Weights of a small image classifier: activation gelu, widths [256, 448, 784, 1360].
Rows from block 9, named by matrix and row number. Rows with one number belong to one channel. Each number is 200 + 20 x the weight over its row's rms, rounded and kept within 0 to 999. All counts start at 0.
# convs1: 3x3 conv (model.blocks.9.convs.1.weight, 192x192x3x3), inputs 0-10, a 3x3 kernel for each
# convs2: expand pointwise conv (model.blocks.9.convs.2.weight, 784x192x1x1, transposed), outputs 0-87
convs1.31,227,199,196,208,215,190,193,205,189,205,249,172,191,203,198,209,207,215,204,203,222,192,228,175,205,227,211,202,200,215,228,184,156,183,186,212,224,225,172,198,210,192,222,222,154,187,193,214,208,156,174,184,162,174,218,211,185,211,183,173,226,200,189,189,219,227,218,208,190,192,192,205,220,199,204,242,217,196,216,212,215,221,204,200,211,191,215,184,213,189,213,179,196,206,196,179,160,194,191
convs2.31,180,205,191,230,222,181,206,192,214,195,198,187,170,215,188,227,216,194,218,223,246,258,185,183,193,206,213,199,173,253,195,217,167,193,190,176,185,234,183,219,195,207,184,205,240,171,188,231,206,189,164,212,210,189,152,202,196,189,191,221,199,159,206,172,187,198,217,148,194,220,217,224,225,202,212,228,181,219,183,195,188,225,179,182,193,210,179,202
convs1.32,212,201,204,204,208,177,175,190,215,230,204,209,208,168,217,184,187,172,165,156,190,191,177,211,197,231,236,194,219,182,191,209,187,189,190,172,222,227,190,211,183,165,176,178,180,241,206,204,185,212,181,194,212,195,199,164,189,199,228,206,233,213,193,210,191,225,217,233,177,231,207,183,201,227,231,170,203,204,197,189,192,198,242,215,168,219,204,187,189,225,210,200,196,223,213,219,209,184,187
convs2.32,206,192,174,195,197,173,158,216,227,159,193,198,170,196,229,247,217,218,235,201,173,191,179,197,177,217,188,192,200,156,178,210,212,235,207,219,221,192,198,194,215,212,180,196,162,218,222,262,233,208,235,213,222,197,213,230,211,200,201,200,234,202,223,204,184,205,209,179,200,213,210,183,226,206,212,206,214,206,182,190,227,203,191,172,200,201,208,184
convs1.33,184,176,231,208,195,232,181,189,192,183,208,242,194,178,198,193,208,230,206,246,213,194,148,160,180,181,203,236,203,234,213,213,195,211,218,218,237,225,227,185,212,161,217,226,218,227,200,212,210,207,175,208,205,190,177,223,209,194,172,172,238,224,206,232,205,198,219,199,203,216,225,210,227,204,190,194,178,170,183,172,163,241,195,178,205,178,188,181,221,218,207,202,215,199,199,208,160,196,194
convs2.33,196,199,205,189,189,171,175,219,208,192,232,209,193,205,257,177,204,219,214,177,165,205,228,227,181,217,234,228,183,193,190,227,190,191,231,197,174,199,187,188,208,169,198,191,195,246,188,202,195,190,201,163,207,161,206,193,176,218,210,210,205,217,188,205,177,180,170,162,182,209,189,205,219,215,209,196,187,228,221,200,204,172,207,258,211,201,170,222
convs1.34,162,216,215,188,186,195,175,185,213,226,206,212,212,176,202,212,205,173,220,214,187,175,177,202,226,223,205,220,197,192,200,242,214,188,214,208,209,203,212,207,186,194,190,213,228,213,183,205,197,220,194,211,218,221,211,221,175,201,203,196,211,194,209,173,220,202,192,214,179,194,182,207,152,191,220,152,236,241,204,209,213,205,183,218,142,172,221,193,138,203,203,186,191,196,196,216,193,224,181
convs2.34,197,220,260,217,189,208,195,206,220,190,198,172,219,197,174,201,196,193,229,205,214,226,191,199,216,229,202,174,202,202,207,194,214,210,201,175,179,198,173,191,213,199,198,151,221,243,172,162,218,220,212,201,212,210,214,178,191,210,242,195,200,208,191,203,148,199,169,211,211,228,175,172,163,216,211,221,197,227,214,182,226,208,174,180,194,227,176,185
convs1.35,188,162,203,207,200,196,211,195,205,197,209,201,229,211,195,209,180,203,203,174,218,229,171,184,227,170,216,211,195,200,205,205,203,252,213,220,189,181,219,198,228,172,204,192,198,207,229,212,217,191,220,197,208,203,230,157,190,209,154,224,264,206,187,186,174,219,199,226,235,186,193,193,220,212,177,214,208,198,177,211,191,237,169,185,196,211,167,210,186,177,217,176,208,197,201,195,204,200,233
convs2.35,192,188,190,173,206,204,204,165,184,190,189,186,246,160,193,193,181,208,152,197,173,201,169,213,189,203,218,205,188,173,231,213,180,190,215,211,199,179,193,230,226,176,199,199,186,216,220,205,196,171,185,204,231,197,196,189,176,184,203,190,212,196,159,201,190,220,197,248,208,232,167,212,187,178,187,192,183,198,199,236,237,209,208,175,222,153,182,185
convs1.36,226,229,216,192,195,187,215,185,196,184,196,233,231,231,224,204,188,176,206,176,219,226,174,208,190,188,167,218,233,234,192,188,209,205,201,168,178,203,200,197,210,176,173,214,188,221,205,220,197,191,218,199,214,167,221,200,241,207,180,206,142,195,190,228,240,212,177,234,223,200,224,220,218,217,192,172,228,177,172,234,186,201,266,189,176,225,197,197,185,203,193,197,192,229,184,192,185,188,199
convs2.36,222,222,210,189,211,175,171,196,190,232,202,160,172,193,196,256,223,190,214,178,243,183,240,199,192,201,203,163,179,229,222,170,193,182,171,199,216,228,222,189,196,212,171,200,214,204,235,207,187,205,179,210,199,185,197,171,188,172,194,161,197,188,228,217,192,176,176,173,182,189,216,228,194,187,210,195,210,193,187,182,207,201,185,182,212,208,189,217
convs1.37,185,203,176,239,203,214,243,209,176,198,219,200,180,169,210,234,203,196,191,208,169,195,236,212,164,204,215,218,194,193,198,200,211,205,250,204,146,167,239,180,252,210,238,196,184,224,189,177,218,195,215,224,190,224,210,188,223,213,211,200,188,263,208,215,228,178,237,224,185,214,209,187,166,176,174,188,203,149,206,197,217,175,171,193,191,210,191,188,220,205,193,201,243,209,209,194,169,187,198
convs2.37,221,209,202,219,179,170,194,198,198,203,207,155,148,233,189,234,225,172,181,183,236,200,204,211,221,209,174,225,168,205,218,200,200,214,193,156,207,211,232,213,195,200,189,168,196,198,193,217,183,192,168,225,186,184,195,194,179,211,200,200,203,228,207,204,206,164,210,200,217,179,189,210,159,183,199,193,221,242,188,198,181,191,191,198,190,211,229,204
convs1.38,189,209,220,221,209,235,211,186,182,176,188,192,202,184,215,170,162,186,217,191,178,200,202,222,189,220,198,192,203,178,188,204,202,202,184,154,170,165,226,193,202,186,201,192,218,186,231,190,187,179,153,186,195,208,173,207,189,166,190,223,206,228,218,186,214,173,206,205,217,209,191,198,207,233,222,191,188,243,193,170,201,212,167,185,190,184,217,208,202,185,186,227,192,215,225,232,195,215,184
convs2.38,175,201,198,195,219,205,222,219,178,198,176,221,177,177,179,241,155,208,158,195,179,208,217,225,187,221,210,197,209,230,204,191,211,175,243,186,187,224,222,165,208,161,177,200,210,210,197,214,236,203,223,183,224,190,212,191,206,222,205,217,197,179,198,184,206,235,192,223,207,192,216,228,158,221,208,223,218,208,219,176,192,185,219,175,199,240,203,206