{"arch": "resnet_bottleneck", "model": "image classifier", "dataset": "photos of plants, animals and fungi (iNaturalist)", "image_size": 64, "crop_scale_min": 1, "horizontal_flip": true, "translate": 0.06, "targets": ["class"], "channel_attention": "se", "avg_pool_shortcut": false, "widths": [256, 448, 784, 1360], "head_dropout": 0.2, "momentum": 0.95, "adamw_weight_decay_other_params": 0.01}
Rows from block 2 of a small image classifier, named by matrix and row number. Rows with one number belong to one channel. Each number is 128 + 24 x the weight over its row's rms, rounded and kept within 0 to 255. All counts start at 0.
After each channel's rows are labels from the 100 images, of 14976, where the channel reaches its highest value: "strongest on" is what is common among them. Only what is clearly more common there than usual is listed. The data: photos of plants, animals and fungi (iNaturalist).
# convs1: 3x3 conv (model.blocks.2.convs.1.weight, 64x64x3x3, each kernel summed), inputs 0-63
# convs2: expand pointwise conv (model.blocks.2.convs.2.weight, 256x64x1x1, transposed), outputs 0-85

convs1.55 [158 172 112 117 166 117 126 139 131 172 128 115 144 147 175 134 188 106 120  98 135 145 132  98 111 123 112 138 143 168 102 114 128 111  95 108 156 132 134 134 123 182 121 133 121 143  75 126 138 138 162 149 120 143  85 144 147 148 125 120 140 163 172 109]
convs2.55 [108 120 162  91  88 111 119 143 143 142 154 147 166  82 124  96 110 124 122  79 131 126  99 164 150 113 145 148 133  86 133  92 111 106 108 110 105 126 128  89 138  89 140 135 121 102  92  97 107 146 146 122 101 132 101 123 140 121 165  76 137 135  99 103 101  71 139 122 150  81 155 107 153 159 169 111 154 128 142 159 125 145 143 121 149 129]
strongest on: class Aves

convs1.0 [166  71 148 124 110 126  99 124 155 135 109 107 150 119 115 144 197 106 119 116 151 141 148 161 120 199 140 125  80 168 161 139 127 161 104 151 135 138 120 162 126 101 122  85 135 138 117 139 111 135 119 161 138 131 129 108 149 138 122 117 109 110 141 124]
convs2.0 [173  97 171 143 118 150  95 119 114 124 122  99 167 139 103 107 120 159 117 151 129 161 110 128 107 124 112 114 115 113 127 145 144 128 111 110 156 134 173 150 167 117 100 137 102 124 125 145 148 106 156 107 157 132  65 124 112 123 137 107 154 148 139 167 148 104 141 121 135  64 127 114 113 147  86 113 141 111 147 137 138 120 146 117 124 143]
strongest on: class Aves

convs1.49 [157  99 136 117 128 126  99 100 128  93 108  83 132 152 126 153 165 103  95 100 142 163 128 140 130 130 171 113 127 155 122 122 158 166 131  90 142 102 134 174 100  95 127  99 126 144 159 155 106 140 145  90 152 130 157 126 124 143 139 105 122 134 166 178]
convs2.49 [133 102 104 107 123 189 113 148 159 131 130 121  91  89 173 110 119 149  97 126 171 175 130 162 166 118 121 104 145 139 117 131 123 110 129 118 126 138 123 137 146 113  81 108 149 115 127 126 113 132 169  92 132  96 129 111 105 158 133 109 131 115  95  95  88 111 113 142 160 119 107 146 105 108  94 140  88 134 129 114 108 144 156 156  91 123]
strongest on: class Insecta; phylum Arthropoda; order Lepidoptera

convs1.36 [134  78 132 126 154 155 107 199 110 140 119 118 164  76 127 131 159 105 144 111 166 136 130  97 181 133 132 105 127 172 129 123 121  97 124 136 145 131 142 156 104 105 104 131 130 136 126 127 139 103  98 143 137 123  89 102 116 141 149 134 105  96  86 105]
convs2.36 [149  78  98 115 131 132 166 133 133 127 143 152 102 127 110 121 147 170  60 159 135 118 128  96  95 111 124  99  96 140  93 141 149 156 107 169  69 106 118 163 121 108 118 159 173 116 137 126 118 132 139 132 114 148  82 170 177  88 134 116 128 207 111 112 130 116 161 124 129 124 139 144 117 121 114  98 112 132 144 127 124 106 125 103 144  97]
strongest on: class Aves

convs1.30 [ 74 139  97 172 102 147  83 154 114 138  97 137 139  86 105 116 133 123 124 122 133 127 104 161 141 117 109 124 142 130 130 100 129 134 158 154 105 116 116 124 104 105 133 133 116  99  90 128 163 131 153 138 131 152 110 117 149 206 141 104 102  98 148  91]
convs2.30 [100  70 128 117 106 163 142  83 124 137 145 161 102  72 154 157 141 121 123 123 110 147 103 170 113 147 137 102 119 133 152  89 150 134  99 134 149 178  89 158 112 181 129 139 139 145 144 132 156 163  90 104 135 136  54 117 118 122 128 108 124 146 132 154 107 138 141 103 149 131  85 144 120 162 101 155 139 138 137 107 125  91 138 122 141 138]
strongest on: order Lepidoptera

convs1.24 [137 125 111 113 144 123  88  65 112  89 122 118 129 117 146 112 135 134 124 121 156 180 155 126  88 151 141 154 150 152 165  92 113  95  92 151 118 142  99 117 156 154 122 118 157 150  86 132 125 114 165 159 138 104 107 125  95 126 115 119 131 174 149 139]
convs2.24 [120 166 143 173 112 126 189 116 126  99 120 137 100 125 122 162 132  99 123 130 164 109 106  74 112 128 146 104 119 106 182 167 129 147 118 138 114 138  83 118 128 122 133 142 141 147 182 100 168 143 150 116 155 114  91 137 119 112 155  85 119 101 159 120 110  87 102 147 154 149 168 160 132 181 127  67 155 156 146  87 131 123 123 168 152 139]
strongest on: class Aves; phylum Chordata; order Passeriformes

convs1.31 [129 107 124  96 182 183 153 122 128 112 105 126 141 143 128 101  84 161 108 102 113 134 159 106 109 138  99 110 121 135 139 116 138 138 142 118  74  93 105  90 101 114 125 146 163  74  87  99 129 106 112 118 112 132 109 101 118 130 125 116 146 149  93 141]
convs2.31 [124 108 126 128 102 141 150 123 106  89 136 121 115  97 101  98 117 127 157 160 116 138 102 130 144 134  98  94 117 161 193 153  99 133 140 150 161 192 140  96 121 123 141  86 150 127 125 134  97 118 127 114 102 114 119 107 128 147 112 143 147 154 162 150  84 100 130 160 134  95 140 155 108  87 137  73 122 161 143 118 135 128 153 154 176 124]
strongest on: class Aves; order Passeriformes

convs1.17 [169 142 118 110 112 143 113 140 126 158 170 156 138 118 142 156 147 147 130 128 153 156 159 117 104 189 116 167 170 171 165 153 151 125 118 125 140 122 132 149 177 146 158 127 154 153  90  98 144 135  93 155 146 107 123 119 157 150 115 155 112 136 123 133]
convs2.17 [118 109 118 185 101 115 126 146  96 102 146 154 128 115 127 127 103 136 138  91 161 124 135  83 101 167 123 118 112 128 181 121  94 140  97 142 121  83 150 158 170 121 120 118 112 167 100 125 124 126 127 125 145 130 115 121 132 119 156  83 144 139 127 119  88 105 144 161 128 114 144 119 113 101 114 142 138  96 129 161 183 118  83 125 146 126]
strongest on: class Aves

convs1.37 [148 112 131 117 146 114 163 116 106 136 173 126 100 123 117 125 101 166 161 115 122 144 130 106 153 128  95 133 178 127 146 116 172 100 120 161 138 104 134 125 184 136 119 142 128 203  99 137 141 120 147 165 147 125 148 154 131  79 118 109 150 136 135 108]
convs2.37 [ 86 127 110 142 103 141 130 169 135 173 198 158 126 100  95  93 142 195  66 124 130 122 147 141 103 115  91 135 135 137 106 103 104 106 153 128 133 101 118 170 148 121 113 145 111 110 113 131 140 100 114 126 134 119 112 110 102 111  93 119 140 153 129 131 118 106 133  99 140 149 104 113 129 160 129 130 116 138 126 101 131 100 144 142 142 144]
strongest on: phylum Chordata; class Aves

convs1.43 [ 89 131 128 122 110 127 119 144 105 135 130 144 134  75 146 156 136 129 125 107  94  84 111 134 140 120 103 112  82 140 112 123 126 161  93 142 113 131 122 161 109 146  87 147 104 102  96 123 115 106 123 105 170 133 118 132 155 192 115 162 112  83 100  96]
convs2.43 [119  97 126 136 126 146 164 142 126 140 110 118 149 148 149  98 129 138 114 114 108 126 106 186 165 149 145 108 110 154 150  88 121 110 158  96 111 117 157 138 103 108 108 153 149 126  90 166 161 109  97  64 120 120 102 127 111 147 122  98 136 124 131 149 131 125 110  98  94 127 115 142 146 152 159  95 108 108 104 117 115 164 110 127 126 136]
strongest on: order Lepidoptera

convs1.50 [167 104 122  97 145 118 113 113 159 141 129 155  99 128 162 125 139 131 134 156 115 148 152 101 142 180 154 130 131 164 176 112 146 108  95 111 154 129 120 144 144 168 128 154 136 187  74  86 125 141 125 135 125 139 129 138 150 140 140 125 167 173 124 120]
convs2.50 [135 133 131 123 131 110  82  75  84  95 119 164 137  72 146 132 131  93 169 127 133 141 107 104  67 123 163  99 102 111 110 124 128 120 131 108 102 119 133 146 125 102 144  88 101 141 103  95 133  99 139 113 110 134 139 130  98 139 118 110 147 155 147 175 111 128 122 136 136 133 155 128  85  81 167 102 130 132 174 110 115 143 134 159 116 111]
strongest on: class Aves; order Passeriformes

convs1.40 [100 101 116 119 150 103 112 126 105 121  71 123 126 121 130 115 145  95 114 146 134 178 156 128 146 128 107 158 143 152 110 127  80 139 166 133 103 132  96 127 127 108 159 146 137 129 113 101 102 139 194 131  91 115 121 100 147  78 122  98 154 109 156 143]
convs2.40 [124 169 132 131 107 153 109 161 114 104 109 117 164 132  96 105 118  87  96 105 146 134 160 107  92 112  96 131  91 161 109 171 127 123 187  91  78 154 118 105 123 160 112 103 110 142  70 118 125 133 151 115 179 101 105  97 116 148 128 130 117 140 140 104 129 127 154 136 178 116 116 115 117 107 117 141  95 146 191 115 136 160  93 174 151 121]
strongest on: class Aves

convs1.13 [121 117 133 168 115 146 133 114 108 141 120 118 156 168 119 106  90 124 119  84 138 121 129 100 107 118 154 109 105 126 130 144 134 184 136 112 143  97  98 143 115 124 110 157 138  84 186 161 121 118 146  97 114 104  90 101 153 135 108 117 158  83 145 167]
convs2.13 [115  86  92 113  96 169 117 122 129 140 103 160 146 127 164  81 128 103  69 149 165  82 136 146 124 139  95  97 166 138  95 146 123  68 180 117 153  97 153 143 137 124 151 151  94  94 148 148 135 117 166 121 150  98 138 126 138 124 128  68 100  96 163 125 137 139 151 124 136 124 166 134 137 110 125 160 121 139 121 149 128 124 181 111 103 134]
strongest on: phylum Arthropoda; class Insecta

convs1.61 [129 100 112 106 152 134 145 121 103 192 124 114 146 129 111 143 146 104 140 136 125 126 120  91 159 159 117  94 149 191 149 133 172 120  85 122 162 115 130 113 110 140 113 163 120 164 102 114  96 112 130 116 132 109 116 140 183 146 124 104 163 139 136 100]
convs2.61 [129 142 150 148 145 116 122 120 116 145 163 121 195 135 130 125 164 164 140 142 151 131 101  71 139 143 106 139 118 123 124 144 155 123 131 138 117 159 118 134 155 170 126 101 145 103 137 115 134 135 114 141 101 120 120 146 112 144 134 156 167 160 109 137 134 109 122 108 146 112 170 128  89 110 133 112 102 140 162 117 131  91  97 148 100 109]
strongest on: class Aves