A small image classifier, trained from scratch: 64-pixel images, 4.5 epochs.
Rows from block 2 of a small image classifier, named by matrix and row number. Rows with one number belong to one channel. Each number is 128 + 24 x the weight over its row's rms, rounded and kept within 0 to 255. All counts start at 0. Numbers have three digits each.
After each channel's rows are labels from the 100 images, of 14976, where the channel reaches its highest value: "colour at peak" is the nearest of a few named colours to the mean colour under the peak. Only what is clearly more common there than usual is listed. The data: photos of plants, animals and fungi (iNaturalist). In brackets: how many of the 100.
# convs1: 3x3 conv (model.blocks.2.convs.1.weight, 64x64x3x3, each kernel summed), inputs 0-63
# convs2: expand pointwise conv (model.blocks.2.convs.2.weight, 256x64x1x1, transposed), outputs 0-85

convs1.9:150147140100096135123128124114140163172099119142149126117181120122125122177113089152148122118136137113118123114132133133102167085108113110104133121133112151131198163148117141194167124132122100
convs2.9:133111078130142106088076133123128125137115121112175104101128118132104147145119123161112161135093099130141117126129160113101133125105078130127106139163108115155116144129098081085124103087112117174163096094105129096148129112108143137131107176150133128142123103
colour at peak: cyan (46); white (35)

convs1.34:128124074151134108086118107128090136143101124133100089127125083143163165118155108092137134089112126118174136124112108137124097105136148127108175163153153129126128079128119175127113106096132117
convs2.34:129128089121128148187108125108103129119134139117091133194153146108131190096090164123079113121118140092121121140169113120122131133117107148109110114145113094171108147109126118141136112118123156083212119131110102096152197118126129153129129162146138115119129146
colour at peak: white (29)

convs1.12:140148166094140116120110138138154118149124097093124109146147095147138161138141134157149133156128134120197145101148132157182097117110131190135106117140166101152119135165150082119142119128122130
convs2.12:121111098150126104145121124145128134130177127129121120168116132133143104137093103131125080137140105132172124138097079108173128119079118122140127092125135155163126119119101141126121132128102110124093141193138090109124129140134136119097091154082086076149162112
colour at peak: cyan (26)

convs1.28:136126109134167146139095085133105117148183105102124111119105130073157117126114100127144125108122113184148109126126122110150103083082148144125104096130081141117133104105111110139111128131088165
convs2.28:150135111123141081116100120071154109136141112114083099174148153113103137129113104127135155139161164115136136113118164115115130136111093127162124114145113188102128190143123067140122129114152133101111144118120154088146128085110121101126148156135132137129160148
colour at peak: white (43)

convs1.18:134121085136081137122129124116131108138102137141136120122093126175117166108120139119074109112131105109070114126124093110108077145102156113145194140166128139115128102122122151082116131117145118
convs2.18:119101126112156147125106120099126108104173117138146131084164123161120142103136107087148140135152128134132112176100124095072103093138140135142139129101100134095113081119095112122103122107153117088150134133121110088170118110167071126124120135124123096114151135
colour at peak: black (51)

convs1.35:116150100109104163111098101143142189136138132109113131096170129127146125136108123154142095114116118149153082139128129143139159120093108149110156111114119171124150152160141180172126083110098129
convs2.35:182151091133130117133157110129121102107140149153109144134121126101133149126159154195148102076120074151147114104116125136162137147132149120131115150127137115120164115140114091156138121082124098126118090120108148114170144096115064033121125142118113109119169108
colour at peak: cyan (49)

convs1.15:149132111107153127180145122103152143132102111132092118142118128103136111117141068101141094123100109135163150132102134121105094137173170144109099151126098143115102102155113089084115143125079123
convs2.15:156169126115116124117129126083121090120222142145136118111149132165092129178145155118095106125073108084111120187157107106126112116107121122131166086155142100168134146131109117118172122139123106120171120147104109111143094108090110087156138118131133116152119088
colour at peak: white (36)

convs1.29:147085122112118096124175140104121094150164082133151126156119104157133163137130102107130099121141116135104143126142091110098083135089104126105139106101084139143126099097137181164127129113111140
convs2.29:111094117106130149112116139163133152098099117119080115183127105118112101116128146139108113126146157108159105110131165134138153061137130111133061152153150147134109125126154112132114109133134135122102096096148095150119161105120159120099160186188163133121111143
colour at peak: white (39)

convs1.22:171134102108133115113153095093178117146118127140116148100157101105159133155144126151160124128106129156128092125110139119153078093149150158126137115106101153114144180145132169141107088130093110
convs2.22:128079104141148124116084120127165132148138143099120138110103129142133136136112140108139105161093137128077143149110125131149127112152111127111096163126164135154161163137125152169126132122124087149121140105119071087172170120108136149129092177161107102123133102
colour at peak: white (33)

convs1.19:123129140110184121137119144179115090113132132113129094116105127137111094126136104086107192140113141110121112132143107065115147112132129170090090095117119106128093135126155106147115150131102101
convs2.19:126123127178138083157114106157117180182162146155096172126141131096124155146132129124122133159175114152146123151148135074129128115108173120141094098138088127116135141120132143064107118178145123109118133161148128133105132076158099103129157095169134138109158100
colour at peak: black (25)

convs1.51:127102101174135131138144173142114143137123139144152128171109117147110082156154146158134160143123130082134178105148145191142145174142151115133182131161134117141150133136155144133119138124140108
convs2.51:123097111169127127085105156089086133154102139117118087107094147119128213129124131096113130120126133114102078112109123138164106081109105141120119110127116079142134091093102129160160127114132155139142102111115132128088155131120109134121130092134094127121095154
colour at peak: black (37)

convs1.60:113117116092134105135151084148126119122124119144097126122127121098119119138104132192157123117137178097156123145149149154142104099147145113092142111108152100149110156145123155085081161150116078
convs2.60:134165097117132156138135128121156108125137119154122151116147109174110115110109122118126136142079133110116163113123074110103152137123119103132087112080129088115185119148127108130091123131174142126133129147109122091129102140124154076093115096122105136123156103
colour at peak: white (39)

convs1.32:122109146119111137113156150150149147115089154121172119143132155070103101146159093131160151149169122080122152179128180162112148139110113141122137157144129127146136143134150096126133128108126085
convs2.32:143127129179095103173105111139114099190111101165116084155126113148115104120150140126091143124120149097113144124128133123159136083120157124134146119146151122110142101108112095142118136134107148109151144092139201117144106122105121091109149120140147136163107160
colour at peak: black (32)

convs1.10:159099131117103089101125089097125109137161118155152116121122139186176183132134166118113126097141139118112100157111163174086112138109114158098149131121138115165127120112102144132112109135119146
convs2.10:121123116120117119119131134142122157117105108119128100116150138135131132149144135126104128123144106104071128117133130148120125125181103136116134133150110136111120111080131198101123142113090127101110111171132143074127144133134139151182124105098133143120116126
colour at peak: black (48)

convs1.4:123093124144132153104100130097112089103142118102137113126108134123118174093169100132105095140120088122151111128128139141082088132091118067104149108176111139134145112130098122141098085127127114
convs2.4:093143128112126122099153135174118109103121130137089126087124143097149150107115090105144129150127149113130150118106120128151116129125171121174188153104140119137136155130194118154094080187118131114092108129117088155158130196098143195110113114102112102138165116
colour at peak: black (37)

convs1.2:083138146137122144111129125136129130133072134128131152129115146153138115102164072141155097149111114081178157102112122126110142092129118126124098133150108106131176124121106101150131136140078073
convs2.2:118105183126159122121124144155120127130116175099170142122135108129144118130106146119164100144112135113145107130137095116108140081169137089177113115171135055116129093117141155160129122092121101158093153151139136120109089163087120130112106083110129110097133130
colour at peak: white (86)

convs1.25:144134153105100148115147160112111147160131102118146129138159140169150142120155110122154114095142116139188135116154148088113178150094104125130115109138136129125148156129099096181188145143112124
convs2.25:119133123141178106136098132107082098104104121167194139121118083111130111149119124163150115145132132171119138162129087109121132118118089099141151141153156161168164143145119171115109110102128130122110106110127120113187112102116105126136097065090108090121136131
colour at peak: cyan (30)

convs1.57:157139105144132158107129138126147123183127150136116132122172122138153127181161105150119140130117100114154098125123099104121109141128121109114126093144110155119137156120090187187146107165101090
convs2.57:131103146113134141138098124105113122123126177158158125124143101162132203157146150121135096114128101152110135131153144105143157126091132125146142112139153154140143110146116147143144113134117086167160126166099038110118179070140104115108097184131093105091118091
colour at peak: white (51)

convs1.52:164156144119121145187154149145133165116140142151115114133098107137118139114088169113143149139135113163138143108139087157104120143084112082130106132103139126172143103107122131114159151161141181
convs2.52:082114093144088106099098140129103133057124119131107122153132087172135137122121159082136154146119141148134133116134119120116144158088131112110173111104134118107130118108172130139148117136130162136143149175125139132100109130097090127155143147126122153121169116
colour at peak: pink (28)

convs1.7:110171153117115122131113101108134134118065107098138103111165150114113160160081115138093143103106134090143109137135098120111128170141101124119153121103158139110147122140125165172119128140131069
convs2.7:125121096100103102112137134099123112112154133114112128083143123115150135103174136137151115155094131130090109191120086158105133164097121131148157131149119104129117075143140147116150128155128147133109118170112132111146137177148111121081121134099106128118095122
colour at peak: white (25)

convs1.46:149126137162154183183094121136128107152109120124116162139122129137093142144109103151123092115118103119152133069123104094085146127098130117117169141140145082111118104114104123136160167125107110
convs2.46:097144068139141131138116101125168121129144119137135113085178122153114154145112107137128117108147143104110131205151107095092160137133102132142171122130116125160102119146131114125119125088143107143126124107143165101111127125138123090101109119120081097119080125
colour at peak: white (28)

convs1.48:129142114151099115125109137135134115156148135123096122098200107169130135139124137114104093124128084135117084130112134168083165144090144131163154135181095136103147119108101129152103130153111132
convs2.48:145148138128155116117160130086105122118105107171120148199164134090086163136127139143120099111146116176111105110156083098099130129115140140084101125100076138100108136127094169149128141146139126157111101131124175076100122122124124114135134178126116111109085135
colour at peak: cyan (46)

convs1.11:127102117117098129141091118119170124167130124126128136162119149184107118149098118177105144153121102099184113130116104142117129099126145144104138112132140149161191169156127144128145169118151121
convs2.11:064120152150133108130119113125171128100168098130135171085092082174130111129123156113090134136084088092100163122149136113142144125087112155126152142155135080125127135135126113154080142117131144154096117174121152115137101181172104100109126156116100130117163109
colour at peak: white (50)